python train.py --image_size=32 --horizontal_flip=true --depths=[2, 3, 3] --projector_out=1024 --orthogonalizer="polar_express"
Rows from block 5, named by matrix and row number. Rows with one number belong to one attention dimension. Each number is 128 + 24 x the weight over its row's rms, rounded and kept within 0 to 255. All counts start at 0. Numbers have three digits each. After the name is the row's rms in percent of the matrix's.
# v: attention value (model.blocks.5.attn.v.weight, 288x320), inputs 107-213
# proj: attention output (model.blocks.5.attn.proj.weight, 320x288, transposed), outputs 107-213
v.272 102:124138154107147135176153145169141120185146144136148124091128098124128154142134080111193121164158155104135160117100092098161144100121097132172105139132164154137112152135063116108134115119156149109147115157109134104140182126149164139153158107108100100139114111109132126130139116098132147126108160107117087125182181149129116
v.273 100:112165148172119125137118146151111134153117129118100112126170188140139145122112104165173119133120129119148139103108099107129113133161168146129131113129151156089112144151137126135115085109119120148085187119138107079151143124130130127117117114116120093101126135145118104111183126140142139132165127087128121105117076152118179
v.274 103:151112115120132130116124118100123134144069114165066136099154079081193158146119125131128167149150141158140122141089155169091111117148140156149155123141146158139105103142184119109128139157100144117146116167096120161167179130098128099117132132130149115131122108123135114148137101089124106136103124161108140110090093103121144
v.275 103:155179131122120133118098101110100116139160133123137143128090166107145140160122140044074140120144122145095142093130151178144111151130164150151109138093158128093118179128177099119096155174095112099129128124094108130108135133141146133144129146121115134109115148117143101099159122134121114129163158088152152150116107071120146
v.276 106:153088130148130177144133128124101150189119117121178154114111141126141120108095130143131126154118142153130115151119172118103157091150129112097101116090148151120120135140133096160086129129134126119117115116134146179160129131064100122130109116157197138150115120128155108092112122108169096132138119129164151100157164104130142
v.277 101:182137171133111125170210101114150108115118164101121152098128101172094135122129180089107126101140141170135156126106144085118130105106165120096122108125127164138156121137158149087102130121191121124155147118126158106177158130082083108131154117081124123107128114120103125129081099158134153095139153084126093099136113087163131
v.278 100:112060171128121115156100152145104137150142125140087132138145125125168170145149130112132129099141129129115095142144142116130156105118096131113120124116085143116148129103132147098128136146142129104123152135108153137139120132147110104142112151113172149105140088118153125100097106119133186147119140097166102105131159102128189
v.279 106:118129087142144143134156116128151143126136137156135132161099153070094101147139152104100103145133123114131107135158164094118180175082116095144103149068159115147147137099123117102154159140098134123130111091181123118167140083083098160138142154093118134117096120126121128112142084096164149167134145155124167151126124103149126
v.280 098:182134097110119124149125116082152082137095139181126175129117168138137078094129115100141145117119117138122145113099168151146088176090144138100080175168100145175104127120098144121121123135111124155046097154121184125146123113115117139086115147083109105150130101100140109135133105153130104152118132113112127166117175126156129
v.281 108:087088144097086091098092133141105110133140163182096117156127118133109125114136112097130143122132086152133131154104120131080123117117118178132108110142163152130129089122100123096138132121110130126159146176081102132122112162134129137140149109146119123117103122093151139106117172117149112094120145178084119134139127108106178
v.282 106:130101143127135131106167137159103111149124134123110137121127128128089176098139119097109144155134095149137087137107105148086143148094117122118149133127154150096124165131157112145114102123105137180095126121156127130129114155134110156128155114101095152114114141158144124121126166169166157168139092133118106142130160187150123
v.283 108:146128093135098108120141163164156101099131139152130114148169137140059120141114111167115163161125107121123139138131126130143154140118157145112152146152110123105100122126140118184165118123162117143065160128145104130155149146150093108164074095089114131133139080116095119123126103102102107124158114090126127152153112135148130
v.284 100:075146152173103120129134177114108141130166100141112099122108145112124129133114126163152137146137132137135089114132099144127123144129118106185072118060107147106127133140130137122130182124111102169178117143085057100103125115095159143169134142091114137121133108130128163075164231105140102149122140136186107110113108123098113
proj.272 096:149154076131101094078118105132104149143147116104123169110135154164130128092116063115109105123125121137153125090118112167135129109107103166134111137131135134134135122106127115164141107133166139135086138104115128179150141157096127114134110139097141142116085185196129115132137108112120080106186118100101150097073088179081166
proj.273 106:113126109116179115133135131121125083053196196107136134109129145129151102138120116083134135142094108128131150106175145107147149140157101118124139095113109122124138092108129135137136142146117132140128113117152127126176108127143135121116136109112119149088100192111146161158121123134115130160118101149123106150101142112109138
proj.274 098:116143105146129106134130072146094158111151164098172101112137158123136135114094162100114133118116100102133144101109113080148118083112128140143135078142192130133096108118130158117126137126141102101136121105140143113117075108131127149160107121141085092124111140124136147124146152160143120090147056103157114118188137130149110
proj.275 108:175110105172157105111149147107134106129126138146142089110166109147110126152151158139113155120119128087146139124143125109110123122145106143095155096111143138162079096173126111084146128130134102157119137120149144083133157112113151133133146139173113136151145073132121143126077160089114133144081049149132135110153151103180130
proj.276 101:127163149081112141113149117120064120099125119131102125129129140122135168124075109155141134116170129146108152180124124139123121110102125112170126115146134119131121140142193115151146127150115115136125125144130116112162128130177124140112126152115123123126078099080094100140117115110110149157161135102104144138108082139096138
proj.277 105:094093121117172160091141162170140115107126105115107123135086104105100125124136112129125112137136154138146110164104161134153135157185070114155135104097063138158111117113126140136136131164117150148097131129116102127142171081156142136155132152154167106143116106141169106131099112132140090116119129097162129132099122101127128
proj.278 097:111115125115143147136061109128118113129133136100112112106101150125146126112128139144113165162109139135135158124127119136093097124139167129142115120162095127112113093128111150136096085103102137133109155195130123132119128143129120134111109103162115121108117101127130149091137141176105177096153081145096132124146123103208127
proj.279 104:126134169089111112149119072131155116105097134160114141123151122142091134126145141133163107157109150160168149136101164133145112108080109134108096110100116115134135133130099133155102106114106138129152143089172077133153122126126115083175150115110148134156119117147113166179105152157134129146170117113135127120102093162116057
proj.280 100:138189140143108110130115108146141153109089101122164106117088114133087144142127131136151103101127135090164142129148140110176154106118105108144134133111121143139142125117158095155111100105088133119170112137111115106108173123102155152129175139155161074151100131127119154107145128118150109092121084120138123175124121148081120
proj.281 102:168174103141127159109143159066156157168151113118078084114148111159090117111155167164125148117130127147144166121134105126119137100124123102121086105147079113131138104137160125154116085153131169147118129146099167095100164119146114137083139138105077158156148106127130131159111114161125155182099136120162127131155119096157127
proj.282 099:171140138089098169133130103102143153153105113151081137099109099185129081135118170172136119090108144121118119138107101133111133142147171122125096161112103100149139103126142118133073097138145115087144102104123101104081170140144139122092136120165118160160114146137129091103151137108120169120170126126139105097133131084064120
proj.283 101:090120108110162183141144137102117097138113100112137180132112096131154145126139121101142124106069149184142115132137145111174141144165103137135122111100130135100136087130140118066099132149136103090158152136068177110173106093137099185102142161129134138146137136127113124124137108112119097106138136121117179169108115100107172
proj.284 096:180107081122145102144127090140121130132145101098119141108126163084124147115116102094098119128134131100182164144113135117131139094124163102149154089187107083103115101136104095151110096129120133124140167132167107112109115166145143079080157129160131128133108147160149088122095127128110137105141118140102168119146129120175102