config = dict(
    model='self-supervised image encoder',
    dataset='capsule endoscopy frames (Kvasir-Capsule)',
    train_examples=42238,
    image_size=32,
    crop_scale_min=0.2,
    horizontal_flip=True,
    color_jitter=0.6,
    method='vicreg',
    arch='coatnet',
    norm='layernorm',
    norm_position='pre',
    activation='silu',
    mlp_ratio=4,
    head_dim=48,
    fused_qkv=False,
    qk_norm=False,
    parallel_block=False,
    inner_norm=False,
    moe='top_k',
    num_experts=16,
    moe_every=2,
    expert_mlp_ratio=0.5,
    experts_per_token=2,
    shared_expert=False,
    patch_size=[2, 2],
    depths=[2, 3, 3],
    widths=[80, 160, 320],
    projector_hidden=512,
    projector_out=1024,
    projector_hidden_layers=1,
    residual_init='zero_last',
    optimizer='muon',
    muon_scale='original',
    lr=0.0084,
    momentum=0.95,
    nesterov=True,
    orthogonalizer='polar_express',
    adamw_lr_other_params=0.0017,
    grad_clip=3.0,
    ema_decay=0.995,
    steps=24700,
    batch_size=256,
    epochs=149.7,
    lr_schedule='constant',
    warmup_steps=740,
    weight_decay=0.0,
    adamw_weight_decay_other_params=0.05,
)
Rows from block 2 of a small self-supervised image encoder, named by matrix and row number. Rows with one number belong to one channel. Each number is 128 + 32 x the weight over its row's rms, rounded and kept within 0 to 255. All counts start at 0. Numbers have three digits each.
Before each channel's rows are labels from the 100 images, of 14848, where the channel reaches its highest value: "peak at" is the part of the image that holds the peak; "patch colour" is the nearest of a few named colours to the mean colour under the peak. Only what is clearly more common there than usual is listed. The data: capsule endoscopy frames (Kvasir-Capsule). In brackets: how many of the 100, against the usual share in percent.
# convs0: expand pointwise conv (model.blocks.2.convs.0.weight, 640x160x1x1), inputs 0-79
# convs1: depthwise 3x3 conv (model.blocks.2.convs.1.weight, 640x1x3x3, trained with AdamW), a 3x3 kernel
# convs2: project pointwise conv (model.blocks.2.convs.2.weight, 160x640x1x1, transposed), outputs 0-79

peak at: bottom centre (29 vs 9.4)
patch colour: orange (38 vs 13.5)
convs0.387:206156156063151144115161147133065160164193089178117134099099132154144198199131159154129063108159108131143111115169103162196125121130120078127181114150154142107106160107153147121075130178098133114175116126090125180118149144106123126125089090
convs1.387:110084113111133149153199146
convs2.387:127096174154121150177156113139110118153056066198155137152120137164148099130101148147143138148144143142139130110089037081136088149119099096179071157172137169092162092107164142146122169108118119138108118076070130189106134163149124129175117144

peak at: top right (45 vs 14.1)
patch colour: pink (44 vs 0.6)
convs0.624:135149113191119109076171149148176148091110118099187141128162107076145113113169143102117135109119121169157123116161090107145123150099137169171150177172120176101160095203136122107158108192156162128098077069125114080126109128117150061100146167
convs1.624:146109106192139092152168111
convs2.624:099134142141205077083118087146111205121108129153146122122107089128135140125072195127111124136126122092045148068084165131141068147115121121146161103154165084074151123111125058135137131127100177103129112166134143125104110069160088143115147106

peak at: bottom left (72 vs 14.1)
patch colour: black (100 vs 6.8)
convs0.34:114165101148167128147094192122096109165115121148151183120146147179128083170113194141147093134120151126130130179161164177171164164109143125222111081089129187151160162077125210076103114099175132068111129128117165174146106107149120094173140177
convs1.34:118145126160210108118104125
convs2.34:105170158167147094153138111111167120159109122134137143143102173061134076130170093115139122120121141146132124110161096118099182108110180223084114100126100128125159113185110163148147145117106141077098118130157039147179112141121121127117164130

peak at: middle right (25 vs 9.4)
patch colour: orange (43 vs 13.5); grey (30 vs 8.4)
convs0.97:137146095079132095121054065174160078139143202119065132126133168116115132186078089097110151092128134112071133199143110119119121176126145129133144155136159087156133159053172139173117088054078140120172157144135115166100156116143118104136091089
convs1.97:135106126132039127125106113
convs2.97:139131065161152089111180152145091164147189144158111178126104112161127082119094158099148144128199121167116136122127067095113068122135165115093145111196152077129138128137124118119168141146145148145152117222122125154107168066110133180134095156

peak at: middle left (56 vs 9.4)
patch colour: orange (35 vs 13.5); pink (27 vs 0.6)
convs0.547:199139117144135134115129061122122154183166130029141116124091090069135091113175116120118134149165155098085140145095123043113131190149130132133153106130132133161130159092116114132120116168142154070140151159124112106152163128062103170137172133
convs1.547:136165145123207134112158126
convs2.547:145214185098115178196167070150138113131078150060196152175142130108120110143095165136150103139113175100111132108186145215154145160096151109133169153108116116150131153082136108117119173114129097129075098143149102111127083100146166127141156085

peak at: middle right (42 vs 9.4)
patch colour: black (25 vs 6.8)
convs0.363:133123157120111125113091141142076198136129165123182138160088158113170135104126155144152071171189034124087154123120159140120137109123139194101131157104122110112083127147169152142074130084125137120109154128123128184081100128166060139106134139
convs1.363:117137148096084194131116163
convs2.363:084144081141153135117108109117140099140082142112126170120191114160173133086101148129184136136096036178088201081089169137109106174122123150134097110114106156111098175149133113150137171150126158109122106098138115103162151130104079081129130142

peak at: top left (100 vs 14.1)
patch colour: black (41 vs 6.8)
convs0.150:104139199111052130113091155092118116111111138158133121115173145156091148157182107128118101113145135125133115130093174134168166139121175222112149129084115080153083187136131088156109054118157103125188100130136172159134086150155147147179100141
convs1.150:126208158090127120110119121
convs2.150:092142148168126102115094175158140121107172165109170135158166136125138171063150135103092105065171127073079155117134129105138099143149116178109128109167137112170116134109077171100131157044138212189111088099172067148164070097168117137080120144

peak at: bottom right (96 vs 14.1)
patch colour: grey (34 vs 8.4)
convs0.339:102151190064122152156086068149127186119115099205125154180135081092129124112120108169125146136159100080126092134099124117119118096089112132085162142137155122121084145097141122162103197055154122087145132135151150095119102117100094172136187137
convs1.339:099087130055097112119131134
convs2.339:177124115187199071099099111131107124149127126094128133128082097099077134100080144173092124112140134180087144175157108091096063130058167156143218158133103096154128093183116096143119158122127094153155134206131110150115156079124113191096032085

peak at: top centre (26 vs 9.4)
patch colour: grey (26 vs 8.4)
convs0.557:142088154143070108108105095154121103234104113162084180132068144122096174138115104129066161127101148147124116149141080172190061126141096108137152183161125126099121056162128162197170086188136079084136126064144112125127134103121157109127134115
convs1.557:078087082095109103103121120
convs2.557:156141125098050126135122162080078155091166152052138182089160120109113214166111134116103149119139103125122120154085077137151127131096113168101175144181121144131123117162176153198098142175113146159149154198115192108166067161149190127119146122

peak at: top right (41 vs 14.1)
patch colour: black (41 vs 6.8)
convs0.474:169074100075099097095066144145066156119156146082162138076125126123156084149079105140174141175121118141129107101149179101144115120134120154122137111141172071148159154176106030137098123153169144131108162152136117082125102147156179112148164102
convs1.474:158094113180101071122135136
convs2.474:114109170156108185144120156189087115191083185119128125121111093136135107161162142133137124180135139111131141122121156134120138156165095116101126185056150079086093119128127134017189119143138136109057101097146078157087122138160149111111147115

peak at: top left (100 vs 14.1)
patch colour: orange (48 vs 13.5)
convs0.618:144123131130130163152141127064105165133120123169129093185098156127126134073118142088137089171222078135137129207121130136182088102159115126151143134170098153102116144104174159127104166118143121085130082126174119101095127120078098083161155145
convs1.618:104096139163159070137096098
convs2.618:127142138183067075147160148114114175127097126121131138169088164060067134140140114130103162162109122115144118164118170130102167148112142163132165111141069108174132170172117131186100130150141178093093101118083080127147076137097141141133127113

peak at: bottom left (52 vs 14.1)
patch colour: orange (38 vs 13.5)
convs0.27:105109095204126099186108128069143148143164065082141143095137115125137155149105121101165102058081086159059151148129123163151193090121152113107162139084130113113124141089123139117101124125141136190105117163136159146103152155102157089136112170
convs1.27:137102128204086125124099137
convs2.27:076100134136080147143143098128131145146138176152115099140124136119132157143065149134148096100130103085113132115138120115163121126155139137114123174124129113063110172101131109108109132153051160118101160142126108192123123141133164058069102100

peak at: middle right (41 vs 9.4)
patch colour: orange (53 vs 13.5)
convs0.335:139167093126187077137120141113074165106143138051112166098107119086108093090140119104103088118119116137105171116124134114143195189074121119120080143134184143138100100147106136137139131122146102141108094092073183202135123118107148045163160100
convs1.335:138183102121129119159063138
convs2.335:148104110128104132168200131125098100149095048101154187129165157091178092139112170097141153116191188129121171163058152086041166169124154122116089155194154116099147168151064141105097126130124142136081136156124132102121114161127118136092142177

peak at: top centre (33 vs 9.4)
patch colour: orange (31 vs 13.5)
convs0.89:172124133148140102153113125069119074115147140189119109103174120111229153121142143123119081134136090127110178053093141143092096135111067165126124208138152100096153098150142096130163069162104094180151132067147085132072084136147086174101121147
convs1.89:122094110146208132114155120
convs2.89:115123104106159064142130127192157109098108155133126132187219169140157145143123114137123169128118124097108087196159112108184107134119112120115145070141161065138108125116152160081148178102125100162119114099115134152051097108119096077101123105

peak at: top right (92 vs 14.1)
patch colour: black (90 vs 6.8)
convs0.550:119094119131107195111136166126172107108173157175155191149129161033163096140190129126106155158099156163096115103134116145172227140067139143119127170122089113161185105161091116117121129081110122141143102135128092103123168133137156170184166071
convs1.550:119082095163095145168168119
convs2.550:126111147093165100140111130143099169160104082160089124118160111133138109095086144150146159184180131150163158115108086122153128113042176106118082126120127153083143099103148101074134165136109108124124157131116140090061179126162112132105180099

peak at: top centre (35 vs 9.4)
patch colour: orange (66 vs 13.5)
convs0.189:165187084177157172079183120181077066165162121147166100068147132128141119141127110109083121130118126111161128139125159086135172175119146121137074171117120151126125143140152168143139161153057073199135121137220089148094108104091173166143109121
convs1.189:102138112129214143109125113
convs2.189:157134154111147116085033113128134092137141043151132138101143100206126097147073149126177141127105122152095194175135111134095128177197160115120135099086151107083083121132142158141150195162102132175172149100118136145125132128134111122155142123

peak at: bottom right (58 vs 14.1)
patch colour: orange (37 vs 13.5); black (32 vs 6.8)
convs0.431:136130064076081166126127086116121148133186191181127155120204120125104125094147137152146112113057105148153118130129113120093178075137169123129112102100183122122087125097146090139158078088119117156112135124141165124062116155152167126095128091
convs1.431:153167113164103105128062124
convs2.431:106168154141162164099160114138153100159094130156169115159187161116174096152130173122143073125107147171163119152133134099123073085056117156114088088091149175137180145110100124119139123096119140109154117102181096070106157094114091147143170157

peak at: top centre (38 vs 9.4)
patch colour: grey (38 vs 8.4)
convs0.104:128061185104134062135164109170139120107146171130119146128146120124118160118165178183094205106108145113094120136093094154175089165128185149139165128185130101140117071157126151084075118099159144136114110138152167116152139139151123159155110132
convs1.104:099113119077079092119087130
convs2.104:157183155130160159115146120133184137145090129104137161146119165099133093120147174154175151116107131177154101165105097133159103080116086131138126103136114119142085096094153165047129134100085145131164197112124094138113098146117065179161149146

peak at: bottom centre (34 vs 9.4)
patch colour: orange (48 vs 13.5)
convs0.516:161189098167142122181141163158095120118121150121149077151095095137144157128121148081131108101136109184121097126157123129136169102146134141113100128175079120121113135082134115136151119092145144200125090119140177186115039146086140109167096139
convs1.516:121197147105100097090112126
convs2.516:117085120168159127184133103145135135111214139168120128131160116131153109089128137170131115126190120108073145177133119111146114130070105093089108146141148233095106142129157161087178128136128167066092153153121057153127168116120182155085151115

peak at: middle left (39 vs 9.4)
patch colour: orange (32 vs 13.5)
convs0.77:154137165142133148087097091141147149142132123145161108111128056186102067119108187141130098159127155135069082156145114123152140104101116117179174118130194163107100139086118124186096093065127104151095100097204093099145146171051173181137157131
convs1.77:133101129212115145130110103
convs2.77:127127112144126160153188141107113088149099126144190124118152100131131096141168122130196053154127107092110110085146127172079135101158109192063094121089149136110127121170161110132146119125090083126142119105163177097076144117171145078101159181

peak at: middle right (63 vs 9.4)
patch colour: orange (45 vs 13.5)
convs0.591:139176152119096129201175128101116168129189168143240101158162170114101158108133080140128122132103102077116110126137110152128108141116107150176157170109070148073172204062136205149089107066131136090128106118103139147114104151063080162101115173
convs1.591:115139102068182153111148110
convs2.591:157134137122121159182105171140060132080094121131203151131138083150151131069117138101176070137139122152116107087105130102147102146126089144098110132134107137118139103133120137109126166179186105162144097096147100114110120128169080125155133138

peak at: bottom left (32 vs 14.1)
patch colour: black (29 vs 6.8)
convs0.429:135114135151160134146144113139159098149136112081122126121110152175131112071155107125166130146135131134117138091130148131241123114116122078128142110103105121070152107155119184127114213178148134119161104142156105138086143166041098213113164155
convs1.429:133138143123218107131111123
convs2.429:118057161101079105124128152160052061135136087082122136202079109051127168195100121147145118132138119103132136198131133138091122142133147107128098127131123122089151146117145069121060095134120111069126171130078145126100146061150142057072049137

peak at: top right (56 vs 14.1)
patch colour: orange (31 vs 13.5)
convs0.433:128116090144144188099166147118100154067079140157123096058141109136089058155145100108136109156155174117167110158149125103027136114126088146120102070152128078167095167113165099111170115075096135107141149170129096128126177061167084155118088086
convs1.433:128095130094083067117101107
convs2.433:129124092146159151184133135121077108160088120119139137137136118135120066143106114124130120138088157119098096157104112118079160176127153079127087040117103156109094138084155143110100084062165140100071138093135162152109117109093144114098165136

peak at: top right (65 vs 14.1)
patch colour: orange (32 vs 13.5)
convs0.456:134109083133090139136122055151096111171104141169099186147102162105057097147125122141149161128122103128159123150168120112095115096155156140151161138134112156161183122131132079170116157130151122108076130076115117147124146134202110163121115144
convs1.456:120084115142209141128126118
convs2.456:119142108117131070173105081177138193141183154151144138195135104126140099124197135083141182129042133165107162139156145103159134116113136119128117128118090154136147149149133179143120119133112095152118136055128100187144096162058182155108126108

peak at: middle left (40 vs 9.4)
patch colour: orange (37 vs 13.5)
convs0.48:108135107195123115171179052122076200094151132155140173125119147139169105141153131109138093106126084074099102119092098118059101103142148146146132157134142116185164146189133089148095118102132174121111122169111095171126145082135088084143173188
convs1.48:128145144133174125101062090
convs2.48:104090146084066194116131076139081124160084088115160135163103135142139139105128188143081125122110149122093156123181122162165157136119110199242156069120156147121107176120168181131122138124125147150095118157091109144088127157091147096146177082

peak at: bottom right (100 vs 14.1)
patch colour: black (98 vs 6.8)
convs0.222:080103152125104125122119115086138101168118142186074144104110121206098157143157131167106174129190089122099066083074182052127139128117119129109165094150138049124113101141192153146159086084132109171122124148129084115103175179113132222138147190
convs1.222:141161121157206146108130115
convs2.222:129158107113123200155198129165166137124128180120172114175142170105149137138115139127122114113128135062188117171167188145133105149123155099092156127129156191062166151153153129120106209115122118209133085060149092160138135145130167100203086159

peak at: bottom left (40 vs 14.1)
patch colour: orange (47 vs 13.5)
convs0.381:111142107153102197165176133154136081117098074102145073141134097080137136151117115105140106118107144144104137097110088139146099074141097141131118115154112120101108115148077145164116133174144078165184067119125119124188126111144169121156150123
convs1.381:069058118115137112130136140
convs2.381:091037128048167134101125158126158151170103133089165110170141115129119127177148212139104129130125127141124104147175134063131126069191166118201124121144156168115152180135151160107128101109109112157138102179131109140087173124113109153135112119

peak at: top centre (44 vs 9.4)
patch colour: orange (35 vs 13.5); grey (33 vs 8.4)
convs0.388:071121099091174197157130124198101152113117122121156148172152161070103146155136119117086150197120049136144119130133112149135125122094116140121158111138118112073181157120140106098078103108101119116121126050113148099147090085164110088087148140
convs1.388:111168129081143192123118154
convs2.388:101111122131108170133128085109080096121149156115161142090123146098087151161147133176112104121085134118193114123133163178153103075101099132121120183153130163113030121089094143186116166170109081116158177107068109091135154148118137152139147102

peak at: middle left (37 vs 9.4)
patch colour: black (76 vs 6.8)
convs0.333:116135122079117108117091134171130117148145178142145096109126113104112113082147110088171089111138107174132089119043206151091181113123127146100227101118079067142073088127167157103154147093135095112142144164121140153052092195162171171129086123
convs1.333:123133133123221141110124122
convs2.333:225170198124142137088084106140113181154083113116187112179119085138108166149132131108085143115086119059106166150147166131129127089172076168105131152107090200068152159143089113114125087109157146169160108152144106161132070153121199107179112112

peak at: top right (45 vs 14.1)
patch colour: pink (43 vs 0.6); grey (26 vs 8.4)
convs0.32:135143148069135115073138144109138128158099117110135163147156092134104103185104068111179127150081096133133097107077118157167161162101162174161106169155150122156088126155123148127152127135155147125088128209106175120111079104134151170118115096
convs1.32:114092124120096100135203114
convs2.32:076123136117067118180141139084142108134161122159065183150099176110147118204157118054148114083163115132098185129144124091166149107158167070177105195118119095185155102195148156110118136144116140150129110111103114162143186124153116128096186069

peak at: top centre (38 vs 9.4); bottom centre (25 vs 9.4)
patch colour: orange (41 vs 13.5)
convs0.58:092219192141125171153120141145117177128096115164125108216123119060136130073157131117163145131157146059131065102140122098182085124149128068118156100078127170124152128111142097142115167163125164107134098095176142119102139196132112213145119107
convs1.58:136132135171062177146117131
convs2.58:150172123103187170138141167140137149130150068150168118113100138112102138198119125188103140169175111072109114078060077143062126145091139143126105152124117131181200116170114205161124149133113099153094075131134137129157102077121148067094155144

peak at: top centre (51 vs 9.4); top left (37 vs 14.1)
patch colour: orange (50 vs 13.5)
convs0.307:146124185118144128126106167109157154107124093093102174080127147178150098145046100159127092175113129139095126117117098154147200192127066143054148147115179135150131141072172133145102127099084146099135119111108108148110093167136119208118128146
convs1.307:126092103130125208150115111
convs2.307:159033116163133188165160142086099076145078182082072053109186111137136145091114158123165063131117198124111131094142138127130107108170123149138095168103104083146165166113133111108123138073066175174164130060114158126094134126166142145131103113

peak at: bottom left (53 vs 14.1)
patch colour: orange (59 vs 13.5)
convs0.365:087110169094185149126170147141067124090106095169123114191093057064153154108108138136170168141093094068166092103121161082158105092114127085090119111131140077104171082094194174152142137111137153106096142101167132135137179107096078160125114144
convs1.365:124130137053178155116124134
convs2.365:107104149152143086126104115086144167146147092147132138095035190155107129171117103134134053160058105097168152122069153173130114110116125089092087121122167127103088166165108089128138165158140128085145208111141146162121154160119118077088160166

peak at: top right (63 vs 14.1)
patch colour: orange (33 vs 13.5)
convs0.254:200169136071157162117115116163083152107151140126096125118141105114103100126150129140142176108129109116072155127139155115131094159113141101160182141194077120166132126174197159135121120083180131083168150108169153113104129138120183151135066151
convs1.254:111135112187172126083099147
convs2.254:143111123137153097143148133086124121158128154096106094103105086127178119143115086149178115124128114063111181124148128052126137140140231215105080122077134065187178103088090063131113081112147115142141159080116121173174142139121183103116099059

peak at: top right (39 vs 14.1)
patch colour: orange (36 vs 13.5); pink (32 vs 0.6)
convs0.285:096160102153166138117206131139118207136103115113114141111146106194096136163126113105138145115126148130112073122119102035159152103077063095189084102120145181189180135104087098116162121114132168174155096143129084099122098124113152132111129073
convs1.285:142125109196146077150120105
convs2.285:084171144128135143116089105124118154108165157196137159071158114169147112108079138076105132157201115134043140078098142139103071122161140072121109109147133182109080142129134103151159104177150109108108133117085136142126146059155081141102128180

peak at: top centre (47 vs 9.4)
patch colour: pink (31 vs 0.6); yellow (27 vs 0.2)
convs0.579:125125141139098114135132124125133153197195113086135158058125147067121156110161148122111129134106138101122118093118126170139057188161147167083144145115131141096126106185131128087151146154125141152079152059121117099140094136118091145108089145
convs1.579:124126123199178158136137151
convs2.579:170149105148175121106158092179088135211147119116137174187064110134128130130071183158112107096160133136109185154150129108109134130123107145097139093103129036139152132142113095103135106092122153130161134162130078172051079120135140138101091106

peak at: top centre (38 vs 9.4)
patch colour: orange (31 vs 13.5)
convs0.260:123189177118121128116164098067053126157133091090111134107166092108098148162118113115156129070146137102126174071088144117110156107147152133153085072104158155139122148202160089105118106144162104056122145108125083126130128113105124109128168155
convs1.260:081070079129155143119119118
convs2.260:115112103086117123112110119135136147091166076104063127096192113155141089117139124140067162121119137104113090121126063129161087039096150097146148164105124180131088168089085067129125102072082080166171154152118165064160175121130106186127111101

peak at: top right (39 vs 14.1); top left (33 vs 14.1)
patch colour: orange (32 vs 13.5)
convs0.584:175131104137097135132133141118099115100137125148100154153166120150114137139077150116124128146104126115055148150105150163104177147139135099105151073118120163111150113172148021084068149114147117176130091124175125094086190180201075125137134046
convs1.584:102085095146157158163144173
convs2.584:148147176140111141175124115166123128082161108190148136133180108087124077136148113124069158130176122125023139145115083060148068142081124112105107144089141211100152094098111155140125115086098140162155138125124109114093155131093119113122123073

peak at: top centre (33 vs 9.4)
patch colour: orange (36 vs 13.5)
convs0.221:162188095105150138134177104191112126130166149148127127153112142159162106155130123115196089115158131125130105151078088094109128155095097122152160105126107216187116101184116191122128147143094129079138115068140141128083125079139132148119126114
convs1.221:145157175103157118088095087
convs2.221:173159137147135123141204145132159126144135118122106128168140140162147173123147145163093136195124138122135092127078137133145153121131155123104115123124112142112036115142097136146164206125096135118182189169095104163083113095085085093114157160

peak at: top right (41 vs 14.1)
patch colour: black (35 vs 6.8)
convs0.33:196107095127143136134150144188152124142127115155079129151135170085095132136185149121111161134152146067138126130066140124184166149172058116070149119118116127136146084160140144086159084082082190123177146117151132088204144104183109163149159126
convs1.33:079075131106100081140143118
convs2.33:106162103148195101108107145073134170155169104184143109165098186185137110121137171110148158133089148133132160112099134123160081107132141103151168141121151156109132148093154100158145055075081093111137109173149157159110196118167168154179114127

peak at: bottom left (100 vs 14.1)
patch colour: black (100 vs 6.8)
convs0.19:093130161144122124112075164138114147137141166099198139060108196144181113160097143142156140136130148127140142115144159083114154135087108131188172076080087113046159114166110155114121139126141161109109130116170148083101146083151142092215142181
convs1.19:130113112142200165116165108
convs2.19:100117134110087113116190161198106133136101151112174072133133160095080154110142101108126108158129100114167105137131121214105155142085183171120178157138154117119112167149132068126104143137098137067089115139110108147095125135103160168114111144

peak at: top centre (67 vs 9.4); top left (33 vs 14.1)
patch colour: orange (33 vs 13.5)
convs0.354:177127145106159112172147177155147139109065157146116226089197166120139146182097108155122093189123125094082104137102124152122124127129078135125138143099156141188132134146108145103144188135067094209129121091132193129127109145104129172066155117
convs1.354:092146114125191166123083123
convs2.354:153127128088119143143117187122107099203125158090144120156151078124141149100133138094143133113148107142107171091097132149096098180160114122186122089160105116144096152122113214122108081119115133129060160133162155120118148122082147117094143158

peak at: bottom right (44 vs 14.1)
patch colour: pink (36 vs 0.6)
convs0.589:172155120139148112154125140115088091140073142110121102125094161115210122143123160112091182130123188085090110088108136168151087126205095130091190153154092114100166138081127140122086150104152089140146154105100139140097147120081054123184125131
convs1.589:127188129142136084141072139
convs2.589:150143147184154142137165153153171086113150165069136110173113129143144158182107112128147096170121178188129107156094105155167078106096141088160109163119137147129130135112100147094133120117126126166139151108179167198051080064120103097153126137

peak at: top right (88 vs 14.1)
patch colour: orange (32 vs 13.5)
convs0.521:119137145126086126207165136123146144148182137127136118076115131110120097118103149176153091123151126139191113100190122128124145090197166150101107127078084150090137019121139123171073099138110152126087175146151133086163134109163155084159180101
convs1.521:119150116163047144121148119
convs2.521:108105119135206134128105108187135165095102140139103163204145094094147146138108142115129176130078122119152131171120126149194163147157133130045162077107108065080185112125139158096121163116132108141166116211107060116126106140102106135081203151

peak at: middle left (29 vs 9.4)
patch colour: orange (49 vs 13.5)
convs0.132:184149073135164190104139179118102160091144094095149113079139165101059094145115040163098110147103083149122140150159150171130186154101172140099116171108132052173079088110125142136131147147137080145110177126114092074180175132172124131079101120
convs1.132:127178097114198122122151129
convs2.132:150150168132100131086084200092124164073108142148199106092146146156144146147093133146151091111165141105092130088136167119129024113122153093099153116161113106129147142162097125119146130135092124133143144101109104133192118116082166107136069093

peak at: bottom left (78 vs 14.1)
patch colour: black (97 vs 6.8)
convs0.610:128114143156179201150151172182128115177055108151181115148149070125128093093087170096135100116094140186125140119169165147161150083109107161193114140114126173147173159115132167111078129116142073099107121143146145087124169117165142144217130175
convs1.610:121100148089187094151093139
convs2.610:155170157132164091191105128065143199113085129081114167152179165141110126150146143173109127142130169185101180140159135096168184102158148128150099100119121160096170111181119121184181179085100144176147169138133091087102083107060112145136132153

peak at: middle left (43 vs 9.4)
patch colour: orange (41 vs 13.5); grey (26 vs 8.4)
convs0.299:106116129175123088095085098109168145128083141094130102129131122137123114080121125149156099130108132172109112144082135133067152082132135126113125163102077131124145084121087048083138109091153070101166079084161106150198161132161096138140143135
convs1.299:126176132128054115127162134
convs2.299:133068133088126146157154066123135089171166138104087157073121112160159112181184124200149100155156112144075140095108101113108132155136161149156206093201096080101120105111150145140098108126128109159125177086185166127159151120158123090116113157

peak at: bottom right (73 vs 14.1)
patch colour: orange (46 vs 13.5); black (25 vs 6.8)
convs0.529:090121108130091111187084164106091134160169135121158175191102137182129150127184133093144108134153149124088094133183133058118094091176134096108133082143134173086185133090175147161112096151113112072112161097113112127111189100119105139102105084
convs1.529:119121132147201184122117134
convs2.529:146083155143131169116167190143133114095104136121137081139160127143156102124143137168146123107139114100100060097137129183114123145115124164131123145087074111090152160117114118090121164161076113084178112114106146161128119097180127125117073124